A small model that answers yes/no questions on an image's attributes, trained from scratch.
Training: 4200 steps, batches of 128.
Data: trained on telescope images of galaxies (Galaxy Zoo DECaLS), 44167 training examples, 12.2 epochs.
Rows from block 6 of the image encoder of a small model that answers yes/no questions on an image's attributes, named by matrix and row number. Rows with one number belong to one channel. Each number is 200 + 30 x the weight over its row's rms, rounded and kept within 0 to 999. All counts start at 0.
Before each channel's rows are labels from the 100 images, of 14976, where the channel reaches its highest value: "place" is the part of the image that holds the peak. Only what is clearly more common there than usual is listed. The data: telescope images of galaxies (Galaxy Zoo DECaLS).
# convs0: first 3x3 conv, stride 2 (encoder.blocks.6.convs.0.weight, 192x96x3x3, each kernel summed), inputs 0-95
# convs1: second 3x3 conv (encoder.blocks.6.convs.1.weight, 192x192x3x3, transposed, each kernel summed), outputs 0-191

place: centre
convs0.15,225,169,220,207,208,262,205,152,180,179,171,203,227,196,204,143,201,153,130,211,172,198,218,176,222,211,176,187,223,211,135,191,163,211,203,270,178,195,205,147,151,193,169,221,222,199,225,180,142,185,157,169,208,205,212,181,193,206,176,199,200,217,253,169,210,163,250,250,188,193,202,213,210,236,239,182,200,193,200,188,242,152,208,161,221,185,237,193,173,172,229,158,183,248,150,143
convs1.15,197,186,182,211,199,208,188,197,214,146,203,219,277,187,187,196,191,190,198,180,260,201,258,186,258,172,241,161,230,208,257,170,222,216,235,199,155,214,236,168,207,212,179,197,245,209,141,229,204,219,229,163,176,209,175,201,184,185,230,199,222,181,189,176,209,206,203,172,170,192,190,178,230,186,156,144,232,256,234,245,120,214,231,228,150,216,172,154,190,192,200,166,251,210,217,168,187,202,225,213,197,215,205,271,207,177,159,181,214,241,226,190,245,213,218,182,179,185,187,255,138,197,207,264,192,187,168,163,120,183,183,180,186,178,229,146,191,234,219,213,169,199,201,182,247,158,170,192,191,220,194,147,139,223,179,188,185,151,252,181,185,195,167,212,209,170,177,196,177,190,193,206,166,205,166,233,160,237,236,248,240,203,162,196,263,170,191,237,182,195,193,219

place: top centre; centre
convs0.71,145,192,190,186,193,185,198,177,180,231,150,196,218,184,233,213,186,190,192,241,189,174,164,231,183,177,169,201,182,204,238,167,202,140,230,220,178,184,197,139,193,168,231,182,224,187,170,197,176,103,195,217,216,214,165,135,171,197,210,183,179,206,157,268,198,195,231,192,183,235,180,198,188,219,172,219,215,110,206,210,183,185,258,175,210,144,238,155,190,244,212,200,195,199,154,179
convs1.71,222,136,215,203,209,234,164,166,217,258,215,229,216,188,180,166,184,202,205,110,206,186,219,150,195,244,196,161,145,190,189,184,209,202,171,158,174,179,183,178,185,207,275,188,209,173,225,196,215,236,175,208,125,238,127,235,205,167,202,187,181,215,162,159,180,238,204,171,253,218,232,215,220,233,190,174,176,173,179,226,129,169,223,198,206,208,167,175,238,190,202,210,212,158,185,189,239,187,149,177,205,184,153,201,174,189,200,240,223,210,174,233,212,178,260,207,185,172,169,196,134,179,179,186,195,187,164,240,125,199,159,209,175,165,218,221,185,175,186,137,168,197,199,158,222,149,228,178,199,212,212,165,217,195,206,195,185,184,190,209,203,223,204,217,183,154,201,188,251,183,131,200,207,193,112,254,212,199,252,166,234,200,181,227,187,199,224,222,212,183,223,219

place: bottom centre; centre
convs0.80,150,182,201,171,205,167,199,207,160,234,155,153,154,186,193,223,223,185,250,192,177,143,203,188,171,261,183,199,215,197,196,281,150,209,217,178,173,193,204,188,201,156,196,171,172,234,184,193,206,216,189,221,146,188,166,157,168,219,193,158,211,228,200,225,255,191,211,206,189,165,186,159,244,178,226,189,210,213,144,156,184,142,224,158,196,172,184,145,173,209,214,164,186,160,196,250
convs1.80,191,185,232,215,221,221,220,164,184,183,203,199,156,198,196,203,174,174,235,199,199,172,213,195,143,197,182,252,140,178,198,291,242,147,195,200,184,179,160,196,183,215,145,178,184,179,215,127,220,174,182,243,170,219,125,226,148,228,191,210,179,242,200,140,227,228,166,207,208,183,199,177,202,189,174,181,238,233,200,217,208,199,175,200,188,194,289,158,169,164,245,246,203,220,195,222,175,247,188,140,202,210,176,216,190,177,189,185,126,246,202,202,223,180,233,234,229,166,265,228,191,192,178,202,196,201,166,163,223,214,217,224,156,193,188,188,205,224,158,203,180,214,182,192,194,231,161,234,217,195,200,279,210,173,191,213,210,194,184,228,188,238,256,186,184,156,223,184,210,200,184,213,211,226,238,204,249,129,186,215,172,206,252,157,239,175,166,216,181,218,197,262

place: top centre
convs0.135,174,237,183,139,224,195,227,173,158,276,170,191,194,220,174,187,249,210,215,204,172,182,183,165,198,179,217,197,221,197,276,184,189,196,177,203,170,171,205,186,159,191,183,142,190,167,215,186,161,172,215,219,220,190,232,201,175,194,203,172,190,192,137,207,191,194,214,118,194,166,216,222,243,181,193,171,190,155,155,158,201,154,235,195,205,198,245,160,208,207,234,247,156,176,157,259
convs1.135,193,198,202,194,241,221,206,130,167,232,190,170,171,200,206,172,180,161,144,148,211,194,216,172,203,227,201,180,216,211,233,187,183,188,195,195,166,226,174,170,175,191,176,237,192,165,207,156,254,210,180,176,96,183,152,253,119,182,200,208,177,182,123,166,186,224,178,193,160,209,213,235,225,220,220,126,193,200,190,220,210,161,211,239,193,216,191,198,189,164,208,238,233,180,179,200,227,232,200,225,256,193,175,144,221,214,158,156,196,220,245,212,216,231,244,220,167,201,227,208,185,185,181,189,207,176,224,186,173,180,197,244,152,189,235,188,201,170,221,200,198,201,179,231,197,241,218,247,157,190,228,162,158,208,219,216,200,143,200,214,231,261,195,198,184,161,220,167,237,184,162,176,248,177,206,233,234,182,224,207,263,189,243,155,161,147,248,228,155,224,211,221

place: top centre
convs0.96,156,140,200,200,184,206,190,201,150,247,256,217,175,160,243,191,198,214,193,195,126,207,213,212,195,190,189,201,247,204,206,184,163,194,219,190,225,205,207,206,185,216,186,235,206,203,183,143,164,183,206,223,254,213,187,265,204,185,153,171,170,187,166,175,201,194,252,221,212,176,175,165,219,251,194,168,210,156,185,193,235,179,165,104,236,174,190,170,208,185,222,247,173,190,148,241
convs1.96,199,194,215,179,212,216,194,193,241,175,204,198,236,174,217,237,199,206,199,209,184,204,283,147,171,182,204,266,160,159,192,171,225,158,222,241,175,200,156,192,248,185,194,166,240,255,230,236,212,161,209,201,234,218,167,198,166,280,227,188,158,196,206,153,241,255,226,157,158,212,194,219,171,211,182,222,205,220,207,253,239,207,175,256,245,180,211,137,165,196,234,198,214,209,210,173,193,209,252,145,237,174,262,195,176,220,226,185,202,201,189,197,181,196,213,191,175,216,218,193,219,176,230,231,180,184,178,123,224,165,158,175,233,197,208,177,236,214,147,213,170,190,222,264,206,201,209,170,195,174,236,222,176,147,203,153,181,191,174,218,186,154,186,175,163,236,230,188,197,230,199,169,243,189,185,137,201,206,237,180,201,163,247,258,178,209,189,230,160,237,176,218

place: middle left
convs0.66,126,188,177,209,129,161,228,173,179,195,175,185,197,174,169,219,248,236,210,169,151,221,200,197,228,243,175,200,223,162,171,239,225,197,202,204,220,194,190,228,218,229,174,188,158,193,225,166,179,218,203,209,250,170,150,154,187,248,185,188,188,187,218,201,204,216,187,262,193,201,228,165,116,170,170,204,152,167,247,232,210,171,210,200,182,168,213,196,156,245,202,244,172,233,204,164
convs1.66,219,186,219,201,193,166,161,246,247,151,204,247,244,180,200,151,219,187,179,187,172,217,223,193,209,212,195,160,178,207,214,184,182,172,227,208,178,210,132,223,237,186,213,177,202,165,192,187,184,167,241,178,180,146,177,178,178,260,207,182,201,177,148,246,199,202,202,189,211,212,201,192,242,259,223,224,173,231,161,258,210,229,260,194,226,150,192,211,215,177,170,167,227,209,225,217,124,190,133,206,174,198,244,188,187,197,250,193,195,175,272,210,212,162,196,178,221,182,175,202,213,201,176,187,133,209,195,175,196,166,225,211,203,214,230,188,227,136,141,158,264,173,165,234,145,238,234,187,177,183,226,185,168,204,179,200,255,186,207,222,169,153,172,128,163,238,223,175,193,215,189,170,212,239,183,205,182,216,187,238,229,288,170,185,190,214,221,165,187,188,184,216

place: middle right; bottom centre
convs0.69,220,193,208,213,204,185,178,200,195,204,195,181,119,149,190,183,155,172,155,164,213,233,273,199,139,232,149,184,251,219,177,223,187,250,165,172,249,208,192,188,142,172,235,225,196,210,190,190,166,216,188,202,170,187,180,268,199,186,169,207,184,182,170,177,212,176,174,209,206,196,134,170,195,144,170,209,158,201,245,175,194,163,155,181,176,241,202,222,157,214,185,192,181,222,166,200
convs1.69,218,152,227,162,212,155,184,192,226,158,201,227,197,182,183,229,175,157,238,200,182,211,208,164,203,154,182,166,140,197,205,205,229,144,213,171,124,240,208,203,216,203,180,208,221,183,220,199,184,170,196,143,212,105,212,190,151,185,156,180,170,158,245,190,171,227,184,140,151,228,222,241,163,233,173,205,214,239,197,178,225,193,229,217,197,170,179,170,194,157,201,246,273,249,236,222,198,185,203,207,204,214,199,238,189,204,197,211,214,194,200,186,227,166,208,175,187,192,215,227,144,153,185,279,180,189,262,122,183,190,206,201,215,189,215,122,239,246,168,190,228,196,226,241,151,201,189,206,222,215,217,266,206,175,216,208,202,187,186,212,230,188,215,196,250,214,193,171,193,188,220,201,139,212,247,158,134,239,189,222,229,196,202,162,215,190,192,179,190,216,189,213

place: centre
convs0.111,184,194,189,141,195,228,158,164,229,200,244,171,165,231,216,212,172,187,182,192,193,216,214,115,155,169,190,193,162,211,185,167,113,193,181,220,177,182,206,203,190,203,178,213,214,195,208,192,219,158,203,199,227,188,221,153,153,213,200,172,195,203,199,183,189,177,141,145,153,219,173,222,192,171,209,197,278,273,211,226,172,187,237,170,191,186,207,185,221,182,225,147,251,204,160,161
convs1.111,196,245,204,211,164,221,218,179,192,220,185,192,224,190,174,221,201,224,199,173,181,181,211,181,207,241,212,270,250,184,286,206,253,188,165,227,195,164,187,181,211,196,175,229,181,172,160,204,239,204,176,180,272,254,172,131,136,173,169,197,220,224,166,185,183,210,165,174,235,244,214,198,185,227,195,99,176,145,209,226,208,213,217,241,218,190,218,202,248,238,227,197,282,168,224,171,224,201,231,271,195,169,208,216,192,227,169,225,189,216,209,234,239,185,223,160,229,220,183,214,186,189,223,242,211,237,165,229,209,192,213,212,259,186,220,207,147,152,170,174,173,158,194,160,222,169,188,201,172,230,171,222,164,194,230,196,198,135,225,149,215,239,209,252,212,174,190,184,232,205,203,220,160,205,219,178,184,217,200,218,173,205,178,209,254,171,193,165,183,212,169,167

place: centre
convs0.130,191,180,217,162,178,169,235,225,217,148,221,220,239,198,201,190,217,199,248,184,217,138,171,182,210,288,229,202,194,188,178,237,191,205,191,212,175,213,193,221,154,202,170,125,186,202,192,181,156,177,197,167,187,178,184,183,214,214,222,214,160,197,265,147,222,245,227,223,181,148,203,169,161,187,158,222,196,192,221,127,189,235,212,197,156,155,179,201,174,256,161,241,184,215,187,212
convs1.130,232,210,201,175,232,224,180,207,229,155,215,233,226,231,154,160,223,284,205,172,171,193,238,218,188,227,182,245,172,165,221,171,151,203,201,190,136,201,190,215,120,196,224,194,207,180,217,172,197,164,208,243,184,174,299,229,168,219,220,194,234,177,213,203,198,163,250,176,207,185,203,170,229,188,198,209,184,220,220,203,174,185,237,257,220,224,230,181,168,162,178,223,179,166,203,233,187,206,183,192,248,226,227,192,169,217,227,237,168,228,208,176,203,229,218,188,209,190,198,217,270,215,212,189,238,216,189,180,176,173,248,224,215,188,175,222,218,172,235,220,194,209,174,195,241,171,239,226,193,226,249,221,138,200,186,197,204,252,149,221,198,177,169,148,173,257,272,249,196,129,228,205,154,185,177,210,256,178,232,257,201,199,213,150,198,215,221,211,232,216,234,229

place: bottom right; centre
convs0.93,199,213,176,173,208,200,196,165,181,268,208,191,204,194,133,199,233,210,248,202,189,250,172,204,243,231,208,206,191,222,213,244,174,196,225,251,234,201,210,225,218,188,175,208,228,253,233,213,172,185,198,189,175,203,199,206,286,149,192,229,168,209,212,220,193,218,188,216,154,207,194,234,133,207,179,135,268,206,195,185,215,227,259,215,250,167,161,232,212,156,182,181,165,185,182,160
convs1.93,202,220,215,208,180,236,176,219,205,190,193,175,203,174,240,202,240,230,175,153,168,134,204,239,198,196,228,189,164,225,170,236,217,217,181,186,195,193,255,245,189,233,243,177,275,176,236,233,183,197,210,175,187,183,157,195,194,225,247,210,185,265,211,136,208,171,240,157,159,197,213,185,205,191,204,221,179,181,188,227,277,224,241,220,168,143,177,216,200,258,194,226,137,211,221,204,180,203,201,203,214,187,191,208,198,205,256,219,197,244,200,222,175,201,170,198,237,190,192,271,184,245,277,221,180,226,162,252,206,186,216,220,205,227,196,200,206,229,200,163,189,227,290,197,209,186,156,222,222,187,217,194,268,208,207,214,198,217,168,200,194,218,212,203,225,279,199,234,199,198,170,160,229,207,214,223,180,197,196,175,110,182,204,215,280,188,189,239,201,164,228,177

place: bottom centre
convs0.143,240,172,153,169,184,169,226,98,199,214,203,195,195,170,133,155,195,200,238,218,220,210,236,176,219,236,199,202,167,186,131,221,254,175,229,257,213,183,198,195,223,207,173,223,179,241,181,187,176,162,207,186,164,180,199,174,236,188,230,179,187,213,217,210,174,178,204,222,171,232,176,216,194,189,128,184,202,223,241,175,170,229,209,175,181,225,199,151,168,207,187,231,246,187,197,131
convs1.143,171,200,220,206,212,202,160,237,172,198,204,160,263,163,239,260,198,259,230,152,226,168,236,181,222,215,186,181,209,224,217,173,228,188,212,228,249,136,168,223,172,183,198,203,199,173,206,188,188,222,264,163,192,228,205,170,244,239,211,195,176,173,224,242,206,171,199,199,250,193,193,188,177,134,177,187,247,229,200,235,161,204,235,156,254,253,181,208,156,193,145,145,204,212,210,185,129,202,224,184,206,161,219,235,194,223,167,170,197,200,210,159,163,200,191,176,162,153,228,243,265,182,198,202,254,198,169,122,157,194,150,210,236,220,202,177,193,226,164,200,179,203,212,202,138,154,201,178,176,226,197,204,258,185,178,232,163,231,176,218,222,184,211,161,238,188,244,183,163,217,219,199,259,215,191,224,229,200,191,229,200,217,190,184,257,210,184,175,190,181,214,164

place: bottom right
convs0.6,252,177,149,212,215,216,206,166,204,197,214,199,250,174,181,143,151,207,180,211,160,161,227,167,198,207,283,195,221,222,145,168,216,198,213,238,168,216,192,202,169,234,192,212,196,169,221,165,130,174,182,194,234,194,222,168,197,217,204,175,167,183,178,206,186,173,265,200,198,213,195,178,177,145,268,157,168,268,201,178,204,255,209,175,193,219,184,163,231,219,199,228,229,177,193,228
convs1.6,238,221,198,175,236,262,223,181,160,205,193,188,227,167,179,165,160,278,141,187,185,193,246,198,201,198,192,216,253,243,185,193,272,198,196,201,191,196,180,219,204,209,181,224,166,208,176,201,215,178,205,245,202,211,162,215,228,235,259,214,151,222,181,149,157,153,203,180,225,217,168,161,177,257,208,193,222,242,214,265,138,206,190,180,224,228,139,213,237,179,223,170,201,237,152,215,176,184,215,222,187,199,200,199,212,189,203,117,194,231,260,189,198,212,228,158,174,245,218,209,199,221,198,222,273,150,149,180,239,235,236,214,165,188,176,169,162,215,154,203,207,217,167,147,209,154,214,216,228,241,204,201,197,175,166,207,181,171,193,258,229,210,207,207,175,236,214,195,188,210,223,233,188,215,199,236,182,201,226,258,231,271,183,178,160,170,211,195,190,179,186,207

place: bottom centre; centre
convs0.126,210,163,203,151,167,232,178,177,105,147,181,207,205,188,154,160,183,166,220,159,220,182,193,202,214,145,209,187,160,245,187,204,177,217,161,145,241,217,209,214,242,171,210,176,181,251,149,274,162,148,214,229,187,211,228,165,143,224,190,206,160,192,202,211,208,223,185,197,184,204,229,198,211,240,246,235,196,186,209,244,196,212,214,219,194,166,199,178,201,225,190,189,151,228,184,226
convs1.126,224,250,238,216,157,214,155,217,244,153,177,184,141,225,204,199,197,200,172,226,138,270,219,218,215,231,207,199,207,196,170,235,219,205,207,191,200,226,179,202,231,141,189,195,237,239,209,201,158,208,136,233,172,234,208,221,202,148,199,196,188,168,189,152,202,231,194,158,212,228,192,239,216,173,187,239,195,187,173,221,207,211,239,138,148,157,154,226,188,253,179,206,183,174,203,192,264,195,186,168,196,203,212,251,227,118,167,183,227,218,195,201,233,162,205,144,181,212,166,196,194,178,211,224,172,179,182,212,259,188,269,187,201,267,213,236,229,220,208,218,221,210,181,187,200,186,195,232,260,196,243,141,190,201,179,186,210,205,237,182,223,247,193,133,217,202,233,182,219,151,169,217,206,228,284,207,204,175,161,184,183,181,215,254,172,203,220,198,183,226,227,181

place: centre
convs0.25,217,150,191,196,197,228,189,278,188,151,245,237,207,199,172,204,169,190,156,210,220,202,158,211,177,149,202,188,191,178,251,169,224,185,144,140,172,194,203,117,183,226,167,177,219,176,190,162,170,187,198,159,207,206,238,167,174,155,180,162,186,208,179,183,216,166,210,146,189,253,202,172,220,155,175,171,160,230,173,206,226,159,154,165,225,208,162,190,188,204,196,188,195,235,182,222
convs1.25,268,180,217,182,203,208,202,195,197,231,173,258,211,181,172,213,176,278,152,189,258,180,181,210,201,216,190,210,182,191,246,179,285,138,237,168,186,199,171,214,204,238,233,247,198,179,203,137,265,232,190,195,225,235,198,196,173,203,176,222,203,173,216,209,228,219,186,207,187,263,209,218,248,213,175,149,172,228,172,192,179,176,178,228,241,137,184,166,154,232,180,199,217,227,208,180,211,188,238,153,164,186,175,194,208,240,185,181,230,216,222,152,184,200,204,207,215,192,165,233,152,195,244,166,171,173,156,125,142,185,187,217,185,237,148,254,185,185,237,200,174,204,188,217,229,191,207,156,168,227,272,173,188,150,200,224,209,207,226,238,191,228,227,150,191,187,223,218,199,199,149,192,231,189,176,192,211,193,215,247,234,199,221,154,220,172,179,156,179,222,228,199

place: bottom right
convs0.191,181,140,194,189,289,176,182,181,218,187,210,160,228,240,211,156,211,189,173,209,156,186,220,228,169,222,165,198,214,180,169,159,213,183,225,249,182,207,183,155,149,226,187,149,225,178,194,154,167,171,199,204,158,207,187,145,203,160,187,219,189,230,174,169,167,214,175,193,170,187,180,229,180,163,270,228,203,205,187,183,211,178,206,170,271,206,182,245,216,196,265,176,243,195,226,210
convs1.191,246,167,219,221,219,219,237,237,195,216,206,217,253,240,185,195,191,229,216,234,213,191,243,163,243,221,177,202,185,201,231,175,243,164,246,153,185,148,195,161,182,189,231,199,163,139,213,173,225,238,172,198,180,176,204,193,209,164,205,206,192,188,169,190,175,182,161,127,189,199,156,226,226,239,172,138,250,189,218,206,200,198,243,208,173,200,183,214,193,193,186,218,269,222,172,185,183,138,193,163,243,219,176,232,213,186,171,216,187,176,227,181,234,208,221,202,223,200,205,231,141,187,196,198,250,200,198,196,128,214,135,213,244,148,209,177,216,210,218,205,169,200,233,199,266,185,213,186,251,154,203,221,184,230,227,201,230,243,213,181,218,200,210,270,249,163,196,145,222,192,104,183,173,177,222,195,226,241,245,206,235,205,168,195,259,196,220,222,148,202,188,219

place: centre
convs0.56,201,157,223,149,193,169,198,173,211,262,261,248,151,198,202,184,185,144,182,206,175,187,227,207,196,196,172,212,160,254,184,197,248,192,219,223,132,195,199,211,206,171,159,165,213,175,234,187,274,220,183,192,232,190,222,182,181,215,131,159,211,185,151,202,149,223,244,181,210,201,232,180,272,190,223,200,148,181,226,243,167,187,194,198,202,232,163,199,185,208,211,187,211,186,171,211
convs1.56,221,187,236,210,246,246,203,211,231,202,235,201,242,252,211,169,229,241,188,129,160,194,192,206,217,223,183,255,178,207,185,182,186,232,231,280,178,201,180,183,207,173,194,192,225,209,225,233,208,215,192,164,180,188,258,221,197,215,258,188,209,213,219,140,205,218,245,167,229,165,199,206,219,233,180,206,162,206,262,231,220,203,210,127,207,223,237,211,212,165,193,210,186,154,203,249,181,189,190,180,177,262,232,173,159,140,179,222,236,253,263,188,186,183,197,179,183,234,158,212,201,193,171,189,199,257,228,215,253,207,198,159,168,174,159,215,165,170,153,227,147,208,203,161,244,198,207,182,220,171,194,192,212,215,166,186,179,209,244,176,154,193,214,225,158,225,188,246,218,237,173,220,223,212,255,170,302,216,222,208,155,203,225,223,222,206,197,218,241,213,198,202

place: middle right
convs0.78,167,186,259,305,156,136,204,245,191,218,196,164,176,168,213,252,196,249,212,191,162,192,135,196,155,188,177,204,177,157,189,192,228,205,228,153,186,205,206,188,178,163,187,210,199,198,187,195,186,153,215,216,172,182,189,181,215,207,237,149,234,253,165,207,226,152,267,185,165,172,222,169,164,194,195,214,226,182,176,198,194,179,213,188,216,177,222,207,188,162,167,211,200,185,156,167
convs1.78,203,191,198,160,199,217,171,196,234,242,205,218,231,173,215,191,160,218,174,210,235,194,187,202,214,199,234,226,198,203,165,149,208,201,177,229,217,194,179,203,205,215,229,209,273,169,243,229,140,231,194,243,166,218,209,159,144,223,213,266,205,254,200,258,154,171,183,219,229,213,190,202,187,186,220,235,175,203,203,218,203,212,237,241,256,221,200,168,180,259,176,233,180,162,237,254,228,188,249,179,139,228,231,179,117,213,211,307,209,177,168,233,213,254,182,244,161,220,207,233,202,166,218,191,158,202,212,209,236,150,227,210,223,259,185,186,212,187,206,213,218,180,189,198,153,180,167,190,203,160,218,196,251,206,215,216,193,171,227,148,197,175,159,166,173,233,206,245,186,240,164,225,197,207,167,184,175,212,174,202,166,219,183,157,173,173,202,179,207,205,155,149

place: bottom centre
convs0.117,142,171,182,203,214,220,221,164,210,205,192,135,206,202,182,236,197,213,156,155,168,191,183,209,167,169,228,205,185,132,227,256,152,175,201,164,270,199,200,203,260,157,211,154,214,243,152,216,168,203,173,211,196,220,196,189,137,187,153,173,183,207,195,230,234,196,168,138,213,200,193,176,206,190,150,210,190,188,182,195,239,131,186,211,189,166,228,210,203,266,204,192,205,179,212,190
convs1.117,201,184,206,170,198,183,157,188,251,215,217,211,215,164,208,204,178,179,240,199,197,189,260,200,223,209,196,206,183,201,263,149,243,215,204,213,198,164,209,241,180,211,251,275,197,177,242,191,192,242,190,238,223,272,182,210,159,201,168,186,227,216,140,250,181,234,217,225,182,201,223,158,198,235,210,148,173,191,196,215,212,138,205,209,219,197,252,182,213,154,220,181,263,190,183,264,203,181,164,164,190,149,168,240,204,213,168,227,223,217,198,221,232,227,225,175,165,180,206,238,224,133,166,208,200,178,210,159,114,191,172,240,213,198,208,179,208,166,143,243,173,190,191,204,191,220,206,186,169,199,161,151,158,185,232,204,230,145,198,210,218,232,141,202,181,144,192,173,186,183,146,192,194,169,153,175,203,162,256,220,207,235,201,157,171,165,204,192,211,201,151,196

place: middle left
convs0.155,122,180,187,196,131,151,206,194,155,229,198,207,154,179,165,186,235,247,211,175,218,212,259,188,213,132,166,209,163,145,184,209,216,213,207,236,213,208,202,198,175,222,160,192,207,204,243,188,154,197,190,194,157,219,195,205,189,281,166,213,206,201,183,205,195,225,200,155,245,219,184,164,203,191,185,231,231,134,225,181,205,191,212,209,199,160,212,196,205,159,143,247,173,173,158,210
convs1.155,200,201,229,218,197,146,204,230,187,101,208,203,202,171,209,229,166,262,195,199,144,245,212,215,198,175,201,261,144,172,190,171,155,183,195,256,182,183,121,187,174,182,190,197,185,262,202,219,143,137,156,149,178,142,189,239,158,221,197,202,219,196,157,220,179,222,276,229,192,161,215,169,211,175,150,172,191,205,201,228,163,196,217,177,178,211,212,182,178,170,186,194,186,212,211,215,230,225,215,150,197,221,220,222,212,181,183,202,170,152,214,186,190,191,227,226,240,194,144,202,237,176,173,200,159,184,235,177,202,196,197,218,230,199,211,186,182,192,159,172,189,209,191,240,165,209,221,252,235,220,158,206,176,167,206,160,207,241,194,225,181,241,133,144,183,216,222,189,240,205,235,184,179,260,230,189,224,185,151,218,199,235,223,159,257,162,200,198,173,201,239,203

place: centre
convs0.176,191,185,134,247,201,214,208,197,185,161,181,246,239,179,204,184,193,231,203,208,190,207,244,162,195,173,236,192,205,158,213,190,261,197,200,243,155,219,200,193,128,216,161,196,173,202,170,193,163,185,231,139,222,196,200,197,255,218,257,202,156,180,196,183,193,207,269,240,211,151,196,172,200,127,220,210,206,204,197,189,209,217,184,174,183,193,125,201,240,239,237,240,185,172,185,173
convs1.176,211,199,219,219,205,242,189,176,129,195,215,230,164,176,162,211,183,238,208,175,200,190,222,190,162,229,224,240,211,236,196,139,213,189,253,200,189,141,156,229,171,216,200,206,122,169,211,163,218,241,215,182,246,184,179,247,177,220,185,225,191,219,229,183,150,182,201,219,229,209,209,164,153,211,200,116,187,196,186,223,196,190,188,156,256,192,144,189,156,191,175,199,233,194,212,232,201,224,181,230,224,206,216,210,180,242,167,115,243,222,296,188,214,223,184,189,177,160,199,210,178,127,171,192,225,221,199,130,184,227,208,233,170,193,150,178,192,208,199,227,225,189,149,161,244,180,222,167,211,187,228,197,206,176,192,225,217,143,133,231,226,206,218,207,169,222,225,224,181,204,225,186,188,216,184,185,204,181,246,197,211,236,172,165,181,182,211,134,216,168,179,225

place: centre
convs0.8,192,129,190,184,174,203,204,182,182,236,173,205,177,192,166,173,187,211,235,177,266,189,239,194,163,190,195,187,248,172,179,214,114,207,231,192,232,200,188,231,195,169,178,162,193,217,202,210,164,254,178,230,167,190,174,202,188,214,135,205,202,200,207,165,190,280,131,158,263,168,178,176,204,217,195,202,218,208,165,219,198,149,161,243,170,222,156,180,187,168,179,193,220,215,221,183
convs1.8,177,243,186,245,204,95,192,203,225,195,186,211,177,194,151,208,236,235,189,238,133,217,218,230,257,159,207,210,158,177,168,215,181,237,249,244,190,229,137,189,233,189,170,196,241,206,193,213,186,194,201,220,229,194,250,198,220,212,196,192,196,110,193,177,203,193,263,223,201,228,206,221,203,159,212,204,160,224,144,167,206,236,250,205,171,168,192,183,179,239,157,188,228,186,202,189,221,217,178,180,123,233,222,223,248,188,256,247,228,197,196,202,206,151,253,167,222,164,145,224,202,176,233,227,192,248,227,185,187,257,237,207,241,225,218,205,205,276,238,198,248,214,210,224,147,196,197,247,203,208,213,185,200,218,188,190,227,220,225,224,179,166,165,164,226,222,207,214,217,195,189,220,202,207,207,244,168,202,146,238,160,193,174,198,239,199,176,192,199,174,206,205

place: top centre
convs0.127,178,206,246,163,194,161,224,151,231,270,234,206,182,207,236,172,184,134,207,183,193,145,209,231,210,222,210,187,197,202,198,184,218,171,169,243,168,169,189,150,153,213,213,221,162,238,220,162,144,198,195,188,216,160,185,182,142,212,132,186,206,173,189,182,174,181,246,190,224,183,189,200,170,189,168,150,159,200,187,189,238,199,204,226,189,199,263,167,185,171,230,186,127,199,183,170
convs1.127,209,181,212,219,191,179,180,232,218,249,227,233,191,205,171,242,222,170,193,225,157,235,230,178,216,171,195,170,130,167,224,165,194,157,247,213,154,213,203,202,194,169,169,218,247,224,213,166,185,204,150,195,193,204,165,206,172,204,184,187,172,203,147,206,201,206,177,168,184,180,256,235,217,221,244,180,150,223,208,200,249,142,188,242,214,265,201,136,255,177,233,228,326,197,207,223,209,174,165,161,206,217,158,160,228,192,181,199,230,224,224,221,206,193,272,203,215,195,244,210,163,169,170,199,191,226,203,171,184,217,184,250,181,194,228,185,158,154,202,203,215,204,193,210,163,175,208,198,152,214,226,187,196,201,240,216,223,166,214,177,276,167,185,205,208,174,220,204,191,243,147,149,226,184,267,216,183,174,199,184,218,226,239,178,189,183,203,205,172,218,151,249